Rows from block 4 of a small CTC audio transcriber, named by matrix and row number. Rows with one number belong to one channel. Each number is 128 + 24 x the weight over its row's rms, rounded and kept within 0 to 255. All counts start at 0. Numbers have three digits each.
After each channel's rows are labels from the 100 clips, of 14848, where the channel reaches its highest value: "loudest band" is the band of the loudest frequency at the time of the peak. Only what is clearly more common there than usual is listed. The data: short read English sentences (LibriTTS-R). In brackets: how many of the 100.
# convs0: first width-5 conv (model.blocks.4.convs.0.weight, 160x160x5, each kernel summed), inputs 0-159
# convs1: second width-5 conv (model.blocks.4.convs.1.weight, 160x160x5, transposed, each kernel summed), outputs 0-159

convs0.93:134129067148127134016085130094049104141144135136130137127138136110108138124044127138137134128086128106147120130149111123114128118131121136127151095122102130167130131117128124137132167119093114120093118146202128126114120035133129132099128123128136117141145114153124137100127131052129128138136131131090123067128110128127123125119161059096121129134126129116117143126135117125123129128081128115130126130128151095117128129128114139121134124122109125145129126127093133133106129117119128
convs1.93:073127155120110111076142081110158128093130125159140128120124093129131128125081128125140123127136111073122132099120111092150128107117132113124135108117124124125077127132129128088121129119100086161109091093083143128121118120032117127117126144138123126090118127090120148122120126113104089133133102157122086093132126144092145085129141165137121099131113127121133124120116127129137127055055112094128128127128136191129103130128140121128127145036128127124133112110135128130141146118127111
loudest band: 4000 to 8000 Hz (64)

convs0.76:126128112131050130127127134077105112126131139131136129137127129052101149073141071127134151080113124129129124134132127132141129127128091183080125145136148126135064126147143123134108160128113128106141098125136109128123112134165067135136154157124110129144077164100111140127156153095134129130124123180117132160129095075172147116109074143126097090114118134118134130129134155138158122164136129130188122106129137141140126125127070171129107151149130127119127128131094103133132118128129161
convs1.76:131118126110129117118114130128122127139128135128119131149119100128158064137128110121124122097137127121024127144108147139133102130126125124113127126122120129090128102125128126142128128123129130127129092079127132134164137128075095111136122143078119124125066112121128129098141063108129127127103129126087135125132093108127098141131108136131110147129203142127111168125092088135119127131116128125129146110134134125127128130109084145121132014105116129120130140122134095121129125029139115
loudest band: 250 to 500 Hz (33)

convs0.102:128128121132071141110135082129130139126022126045129140128134120128118090103128109143122128128037135134128159128126121124124132153132108092126156128128129088117134142135130112124143123126118088127129111128128059128122157077143099128116131129127119140126116095092132127129122135118126135113130129099080110129128142128122134129068129132140151114120097126127161159132137106109120099103054128138137129094130133114127158123141130128061152125129142128120127101068110094131100095125127127
convs1.102:134135115152086128136113107135141120088119093126136142130125126129123122169159132127139106128138122140142132128133101127059107146047132161125127134107132159161126114071129200133054151133108187134132131137115127129127113112102115129128132035125132167119062135129155128135127145130102126121119133132134155125183103127113122127153136118101147129118122130118170132108052144131130118143140114094089103128157123119104129100118130130118096133133113077134128124131128112145117092143129142
loudest band: 1000 to 2000 Hz (30)

convs0.157:120108074125126124132091107127114135128141147099153128127135127112127089052107134112163084131083134122115131129118110132139118127126115117126146106135115137127129154129125111145095147128127104146119136135134128128130137151135101149133126122127156128127129119097129130099129122102131092130074129120087123126191123086109056114095130128116132128130131065134129137126120066130115130131124124143150135111128097128051138098051104115115063124159125123132138088129074098132119127077185118
convs1.157:128149167117116109117126119051130127073130083115128128126127114125100131132124128126158090101151051046116126131128052100125094136128137138126139087130145089134137129128123127095128131129100128106115109130142128127123063128133075143115151124128128131124126127127117123136130152130090069101131104122134130129131123089125131096126113119129122053123094133092122154129128184128118128136080124097125110128128129098123174075128132129133126128131129120146129111100150128094144151142115085
loudest band: 500 to 1000 Hz (40)

convs0.46:112129116146128101125113123104139124101062158069127128130137136130149127111159133100092078128143137128147034127125125125121125114126126118162052126112168130113140138102128148128106117163113125096138131123128121132127094100129128173128126162123118128126129108129138142129118125110140185012128131146154128014128102123173137157140128121120133123117130152111130135120122129131137128131138133128136118124125117089132125131144109108149107111119140128132131092129139119086136122128127126
convs1.46:084129115128128136114102146202125130101147089078149127127128134128154137154125116128133132122123125070127126123108129116129128105127132097124128126062104130110098133087124118131128141078151128134137100121138119124131089144068125124101128055114111128126129178126123146131128150139127106076129117132085124128137166138114160128123129151134133127129134128128077122141128126042161133118127047127116068051110097118110125129129129125126126115129130085128126147128128169129130135119128109
loudest band: 4000 to 8000 Hz (51)

convs0.5:079086114125135164010125100129186112143110146128105129153127110128167130084128135135072129106114129085124127128128130114146124123152100127128130151126099189140127108128128142114149110127124140132137121107143121129144126120126124125126109097128151122142138142093136145107102127112043140093156134122142087091129102122128164140121124152095131091156122128070122131110103110142095121110133141098123131129142127117175142132170127132068146122156082129125127136101123148102094111129127124
convs1.5:097137142173114125161120116115127029131126139130125117104124114181131138143106136137133127119127117119080130130120131149117134121138135132126160095133200128133117137096145131146101133155127135133144150117085110121124133100124127131122143144125002149129129158161134126074130136094143099112147125174144128147157113126116146137156129141149111127127135161124140146118085173133125114153127116144115119134132133124130025129109113129120114128112171123079126125130117123121114131116129131
loudest band: 250 to 500 Hz (43)

convs0.96:052119127124128082114109145124118079119117129132109096137138136121126120128123128082047101131118130123135038095135132132124108106036128123081110129131154143088135116128087123128121131122132092029128124113133128067105126085118110127125131127127110137123107132147122126114128115186128120117107131126087118133119114107131130127122115093140151129129083129128138109113106140113139130136127129117128129143073136115106093110127129124152096132107119127133119121128126104148097157120153119
convs1.96:127134103097127118128131128123129127122126134128099125074125167133153115123130132128126129164133125148171164149137128143097121136113071125118129134180128160114157098141083129125118109144124112148097130133139145130079118092134135118146094133154118129127110099137149109166109118168165136118106128090138125063123122135164120130141127121147126122127160114127094156051107047127121126136128138134127121101127135060132127157121133136124033126122153129133132128184131102132137062128125146
loudest band: 250 to 500 Hz (33)

convs0.86:130148131166127143127099131119134119092122129108143129122114097109130127186123085090128126101126153129128127116103150121102215129147129127117110131147120099156128179131215134122065148145126127065129119128133127125091101138148130136132143121128128080137102136130124094149125131128128102129128132135152101129100122091111149134116085115126122106089133128130142143120138125130127129113105189160128069128134116109134122107139126129147007120093124117092125112128126141131124128144128127
convs1.86:129081121128150132139129143130127158123181119117113109146128129123101106147134135128128128125102143156131119117148117146122121017132134136049128118129153149040127037116123130137124128128109130126128107120128147132130114119125120125128126157126133096133124199045124126139128128080133124124125139123124150148165106106115069141126118118142083131126175208140135140130147119123112117141129126091129122116131147127138120124141139107121099120107139117126104124127124132128146116114142128
loudest band: 250 to 500 Hz (34)

convs0.63:113131116045107128086148153123135148123159096132118135134119127088124121129151129093165127114102128134130129105141158124136130136118112108126130138147148134121131117106121129142057103128126142099141100129127073118091088147127129129130089131166130132133145127083121153138126184092128123145139052047095092081131130130123138144099121126125128125111154081126072140183145165127126142139123125137128072088106103048128128134126159129133130126122121113123128129133126139136124125133128128
convs1.63:101127118134109123107126128142093124146134154097137111104126078045129123134129142104130133154137127141128140129083126130136103096127076129105122128124135127129124128219128131129130097125162125139060120171130124129121143038119123123092123134104112077131130141073129126123127114121151117132124123166117138094122132164129120133123120142135129131089123123124124135106149131122122146128161194129129152132122122035125127131127128169125095142114127128108057137120111124105129109129121097
loudest band: 2000 to 4000 Hz (39); 1000 to 2000 Hz (27)

convs0.73:142104123118128128098132106087126137131128102107052177115126132090123128128127052108090115127111127112127141088091104134130157203138141131130133124104128183128127124130136145126128118113153136077134105130130131125140133072042128129126169101138098116128128130141125130138129161122147138076128128067101084132125134116074134120128066131121114169128135128127147079130128085137128126085130127150126116105128127141104128134128169119129123129141128074108120105128128118139114120137095127
convs1.73:112137108131066120127170119135145116101121111209183186124128128126106127131125127157208137138090129120130129099140118128117127113152161127125055133135130155203129039116141131136127129108112141126125127139150127124126090117133131141165116135097132116126110139127130144066136133120109126129128131130118142160121129123117059129138129098137135104127128130127125130111135131070141137127128129127111123125151089126122130130130154123068125134123145122143133125054134103129149102143111121
loudest band: 500 to 1000 Hz (35)

convs0.142:128133124126129083127104133134130158122086134121091143123138094122133132111125198119132122126087143072128126097122121135120129134177166136132127129129136084131128115160130106132120130132121130124128131129078124086178100125076090129131139150132135124141137121128126124119128139115083130128148130117127115099120155131105128128105131121131143133128127131063140143097160156150074121104113148135127103131117119117200087127143187127111013151102137145147087107128088086138111125131147138
convs1.142:121118148111128119127131155128137137130181147109128128132128133127151133145126126117142118125132111126128127081121124126096127139078133128116127090128124100171093127120130136117093071129126124128134154119096122128128127105122094142129125123064158130120124123129074128130167128133128105137141015111109121127119124136086129178148118127144124124129128125140124129093102111132131098174128124140052045107129109153113127127078151059118168129132106055127130127143121129117141108134130132
loudest band: 250 to 500 Hz (34)

convs0.57:112112079177135101142136097128123086125125131126124129136130115146109009131118143115101130129122168118104171162132127100110145121115132140127125123129174153067129130133128131144121129158100136140109103140166136146142162131135129109117128158088084174117134146067115103127127129094129102111119129126127129141105160113143129121118129125129143126116157171120059124120130139122078124148101128083082115126081141113127100128128192128131129142122186129131150122128124130105114104132135098
convs1.57:125137136152112129132113154069171161124135125114130140130137124123132124124153095106171129118133134096114128114159121158122123091121065130131141124145097075104109145121100137130138134086129116130127122098136118125117120127093128110128155143093158122089115136134172129134169138142128106068127155125161131083130130138110103127073128126121147139113130134149131127129149127085126158024139129146128121089131129117123093128126093127129131132171154088134122125018143126108105145120124116
loudest band: 250 to 500 Hz (34)

convs0.79:115122034068106134104138136129141138125143114112116121134115099128146111038129132046032108166122129109128128128132128145129128114114130123129135128132104130128130128153144119136130138131033133136136125131127056132129136129134111137075123130128132126127136127074128127128128143128131140113122129132134144140132094129129103130121128129166140136122058098136050129089127113122137130141127129143149141102130132098128127134143130128132114125139134111127127124129097102129085132134136143
convs1.79:076133128148133091109127122130126082123128132101125112115130128115128103125127139120131135113128128132141128129127128128128128132141126126055059129108151156169126128131126136126125127139128113152127124141135058128128144065129130131079125125122122131101127125137133134066024128128129093106133127147125129104129128034132153124130125129130131128125099071127126071132131128128127121127131132139122071110129114128128114122127188126132136127132127128130125128059064129126133125128063128
loudest band: 250 to 500 Hz (62)

convs0.117:141129070130131123091136149170083118137138114128129128128125148128129156112122127122128130128134144130128000128137130108125141118119143000136139131128151137127105137136118111131135112146164125126128128125057119125138128076141117132128140138128126129138164091130129128120118130117127173131138125127125128114125133126137111128137142127100159121128122132126135107118158121130129134116122157126170126127128146126131095131131150070140138130114118139102129130128136141123106155144127130
convs1.117:128134127155153117137175094127118119132130120128140118144127127129114133131128128128169108125129114127129128128112136120128130127128130108131128113129136128108120128120130121124000128129130130129130117127135127130128129128087126147129117125133115126093048128117117201122127155123130074133083128137120122126145137128140129128121100143122130129105124122123082128124106127127146000121118129118115111102126108129128126127056132134139128132130087128145132124140128154134129120127087122
loudest band: 4000 to 8000 Hz (38); 2000 to 4000 Hz (27)

convs0.52:122128127084128130132104100127127100130126105125149125141128083128057145126132154135145168130138132128080127128143116114122126099117135126135141127199149178118096109130141140152126128155183127130087155136116098131102129091130125137099117107131169092067159115138127080111129130147113130123128146118113112102110129129126128152095127143126119095153125129119124192186128160125119132074133137126131068129110078169161153122117121130122131124159110127131036112130105125130118104127088127
convs1.52:125111128152134149142122113110127127140100136140058127138145074139088165133128125147136171123152146128141129124124093123123129137125135140132129143133117106106117059124128131131130157157128153168129155123122136139122127130129174149108125128121143105087119156125114151105137070123138099150112148142142133159120045121130143126129071134152145104174126129132114162164132127131106127127128127125143152139118131142147085160154049105104128132086129128129144069081097114146160070171127171
loudest band: 2000 to 4000 Hz (38)

convs0.88:108096136117109128073127126080129088128120134100120108134128129000103112130129145133095112118150129130127120113126136122134094125141127128135124129126111130127118124131146092146128112129121142087125120128127128122113147129134135120128166131128078003122152145102131129138128128130127128044095142122117126130126130104131113087130128112128131095125129149121152132123125126130130120142131127121149130061125164124116128077128127123129111131117149139135157121146146136142134070105159095
convs1.88:126161132145140126098100126096129092146132115128117111031129128126153107116091128099125128149101094125128069131029156127125130123133147151122119130131124124136136127089027125085115131118127129137132128137161085124129098130081133128129155132128099121128123128126096106096129128129122128088112127092135081081127130103120139136128082102127118148095124128125177129209172128130122117127127105126124084128138128139121128129099087130128131125127117124124129123125117121125148130128103141
loudest band: 250 to 500 Hz (45)

convs0.149:112127128112161135128059126112126146134132120152139128153106135115099086131130153081125114082112111083130117121129063129133128155131138140132113128125067132105131126153127128138134136105174131067096130130098091126140128143137097116159116147136118121134124120092130163137128154122127126139122131130126103127099159146102117021001127130157126154138125105148102145129131151127148121129116160149138128124127119130143128138127132141120119138146092126146126129128069100129134128130095119
convs1.149:095142134119128149114130150130087156127127035118135117151095105125148128144129143131126128124141129080124134114132123091168138164128204165127109127134121130126128129156150137092124108114152128116114146139164092151128136117126116127125093147131099117116072128132070093123100074138122084127073123130087129171110128118129087119124081126128127118076165137127126131129119127132112120127124131107130154134128141181129122120128132133141156074109104070082158112112122138107132181112130103
loudest band: 500 to 1000 Hz (41)

convs0.56:128128122117140128148132134122128143154127129132117128134070146129126147127126128132098135128129123091105128127134124078124132129112142128131127128128129130136130158108128144096033138128127124128128110127152128024094077168150102151105121150082163121125130112125122125129104127127125114130130063100122127128135155082129104164088130126089130094113102102093146129115138123130111141117123157158130129130078128028128128132128129142131104124127132145112127096135120122126036149126101128
convs1.56:105122121109127151114159128149159126082134130090133127128128134118138148117118153135128141147120136135116172101121128145088133156166114110120112129164103135127159148130163114152140087138139145100130131123162126184133130097133147128129124175130150129126151130158133134141130156146143122122116132158178127142124019142128107129138145147163041128128145178133099148129112092200126115171130163128163129106131161121176125121122095112142132125145110127088129130131108127126197127117136125
loudest band: 2000 to 4000 Hz (47)

convs0.147:148136127137129122146130121128129128133130141129130122108143140132116108127125127133129134110170130144016107129128068123128130128137084123100123125129128156120115133132132113099135172138107127134129138113117134121125105105129137130111135128127125140121140128143129109131072131132082123097170134130133111130091145133150097128133109072138139131144197130141129116149123118134056064115129128126077114146104134114128115139133151133146136120116111000144141113137170123149135145098127099
convs1.147:119128129123136142111126124104139179121167128131130131155117129127123129135135105125111119107079131166102099102126114128120119127122124025142131035119108144122118107128135149166128133121120132128155085125128120120116108129128136060118110096133116122101124094087127133152114085163118151088135116126090114165145128088129152128090085140095123118113127113129129125124137128073136135109147129159130123125117150146100125125165024120130105130126120176144128126118119138128085111117119129
loudest band: 500 to 1000 Hz (25)

convs0.113:128128129180076109129094146087121126156127130132146126100140125070126126097139131122112089125120067141118021125127143166117118113108105131128128090111124087127112144129129119106140131120158100144063124132067141097138135156115101026114128104128143128119118126126131155104127138128129151129100128131128131136128131126128127128125131141151149133133131130121138141114132120111094134126144128128128124134082174149114123112103127065150151075133132129128131135129065131141104144120166111
convs1.113:129132130188129126131200130126128112133162130127140121122114159127129129099129134132118126144133114126124149135128098124101133131120081116133131168164130130126141128132132110113085136170118124146134131136127122124061127128131127057126047120136121133133121113217130133134121130128131132144121128120136119106127124134134116136136123144142114128126120069138071134104130167107093171166128135146153119120128123100126128116114128135088096114124172096112108126198126126133128128136019133
loudest band: 1000 to 2000 Hz (27)

convs0.45:118129129090131127128138138111129037105131103080099122129129134117128137123126151107127153129130135145128150104114136149146103074118132130101143129136150118122131123129134111133126137147108126106069084141127131129124094142124128000142115151118133110128163126106112105113135143131127096127122157112122129128149130109141102138126140107154182081110108110126129134114144072111093103160183129084123130084128129129125135135132118131156127122076124138072131092140082115138133135124132147
convs1.45:146188164125141131134112131145099110127129135134129061117130081121124149136100047156124132119090136126128127128163149124109106136148125131153146061073143143123083097109108104113130128123138144082084149128113129105145135125110125087130125162130124133129136119159130127150126130121125145122157150136141173096139122127112065137009103126131084138123148129136129125150116126127120128119128081151129128136134136124121128128138088093099115125152119123128062131114127118131132127140129105
loudest band: 250 to 500 Hz (39)

convs0.124:129136126135131113116129165138114089078140134129098131089129102137168136115136089130026135131126122162128128127134152131131136072111131116126168136128129140133127119124144137125129096147089126121129134129141089125129124127127109128126115168129140127127045122103139121105130101161128124116138128123126130101135128126152130158163094125167132131144130114144056082148118108129117098086135140145131118122124129137129128177149104123069124049195127072156114122084128130114135097130123128
convs1.124:129130130131068127125135102129121073104117120124129071085129149125098145132133076132132110114136130119128129129141150124130063126120128125122128141060129116120120098117142137033106131116101104107133088138129130125129024127151133139128152140114113127125091126144128129097121105167125125111139129131150136142128132112115158149212116140119084098132126168092148132113124132130131132099128098127129133112129118107126127128141135129062064140127137119128127121128151150098132124142107104
loudest band: 2000 to 4000 Hz (27)

convs0.6:102143124150130140089163129143132128145148098122123129137114131128129112093157129123176163131108128128121041131148129117128115121077128052146128119143029151126099130169125119132130128159121123159124132130126128130120097128129098128100154115128154127096127107138123133125124128102048131071056100111130163145100126127125137168130130127124147137123129121096053134154128072129143129129144125128142128116128131106128131094131137129128086096128118128117129128128117114107127094085127128
convs1.6:103129148106134101089130128124113145174127129129135118126122128120126132111069127122148119132165144128110168128123099088138136127133105115145110126144116130133160127128128129121144131122083163155129145158123125088054125057126155097106037125136102115128101128117124126125085108119145077111129019141103126134114129109129122126128122128127126126125137081127117128119104154088109100173129171116110122116132127114135118135123128123104159129125096128127167112131056171121121113136117128
loudest band: 250 to 500 Hz (59)

convs0.155:077128089143129129092131161119121025137135148140139072133121165128130128129117133128103136133119110092083069149136128130034144114132117132138129128132133098130120132125129121126094150122058135120135126133134124122022129127127112129133129057113127109121148129130145143122025119128128107125133162127156136127128126117132081133128128152115131120119118089125108100136142134120137126130136133136124144124139139110132141130129128128130144155116115128179129126128132125128139131133134120
convs1.155:130131136127156063143108138112137133128150126090126124122082085113120129137077061099119082127140096141131166102126109131136148129126133138129127127114150128122127114121074130124127146142129142162167127125134153148128123153127133135132132137127072100128096105116100119126146120141151066136086123151117135130128138024127135127094125130127118129128115067084132070124128137119151127133050134129121116129128078115131122116125128125140099132128133100150134049129139138104145113128129153
loudest band: 250 to 500 Hz (52)

convs0.101:139134136132116130116147172063103132122147123144128139113129122126084131082123127122128120103148007129127130107139169120117131125123157129119123130140123141112131133146133075128137126124116128081128077139137131119097154132130130129124139100111134147106128124129126139156127092105116127132128124147130127144120136132050130145052062121137127111158110139131137150138101132091094107123096129094127112130110078128134127149092113128143145160131132170128153116130069176104139096129083130
convs1.101:132117130125137128132150128073063114125000145128082139130161134099112115132125149117124127134136158129116129105134128073127129118136074137127106142127130109149139114128160123106090126127112119098128132128129134142089112127144137079094130114082137075124071127126145160022129133123131128128125128127123124130063130121112114141145153129131152127130126137126121131129136122154103117129128159114123119119117137106127116113129126134140168164155092097129126123132124109149121150135133129
loudest band: 4000 to 8000 Hz (25)

convs0.64:136169129151128145128165128072080128125135135131120128115127097140114128103154133133133134124110124151127158167123107141115152129122127129130120133158122020139127091119132141104124129194121123196123137128153063123138130122115127128109132116126166128106130127125124098127123092150122129134128117122139137128136131140093131133127089132119149132122155131126131115154125131126095129128133132132132000140121086128087128094123135136136127129127215117136127085123113127131127087131127123
convs1.64:128123127127129130118126128133075128128098128129015103128127130126115121131167131123127116130107119126128127126112127113115124117128092126090108128129120131128125100114132084000128128124123131117128117123126129129106127126107128126128129134107128102124107125127128128030152126110113127129126127119127132120125137089101128134152127128114075087103118131152127139132128089128128124125137128128129125128050142128125115126127130128130128136124075127128122129123104127134129127117128126
loudest band: 1000 to 2000 Hz (49); 500 to 1000 Hz (42)

convs0.99:134130142143112126137128127118136138155128108113144126147097093093143123114056144137130048113126098117054128123083110051130129091125131095130179128134127131127075130130126119168113094115162098060133130128092128153134133102128126129117112134128126126114107146102147112120081130122049127131128121128130134129140152132084149064126126127120156148123145152133158116067120137098135132132137128129089104135128121135118131127128116134118123115153098125164129124123121130068111132125095129
convs1.99:139129126128089136118111112139084127128126151146110130146105132126106117102134093128125138132127196142131130147132124073126131122128135127127163135143106091116131097128108135126126113179119122123140150160148126096085126061129152129134135089130129128130134104124073132123143121160133133129066128118127158137128074114128103125128156099177129124145124120110129139117127127085130127113091098123153126117154133106117174111080122150123126102108125120000153123132125130122115124164133117
loudest band: 2000 to 4000 Hz (40)

convs0.154:124139090129130121128143129133097127046147108139128152125103102093115133127126161136126121130127118122131102130130082128128126113121093136119164094125121132130139127161128132136131116136122145125127128151117105105130129089126137129175164140129101111130127130072109135093074112117116134128127128091085137099117158105115150131129126129117129119125128127130113134107116078109138126125048047121128072127119122109131068120168111126141161123145143178119133152110022132117093121162110121
convs1.154:139151178124128170156124131127115138135125106107046097099136126145085131129115074125095130121113136128129119130126152149109128079128124130118125121147116101073141148074124116090121147128127111101138094127148122127118129174121086132098112125166129116154135040110080132088127106085141168129067147095127124180137152150134130128122128129106129114113133074112095078117142137142161152108133129140150152100097163127097130127115128147168125128124118129114127105101139110148109128127114120
loudest band: 4000 to 8000 Hz (27)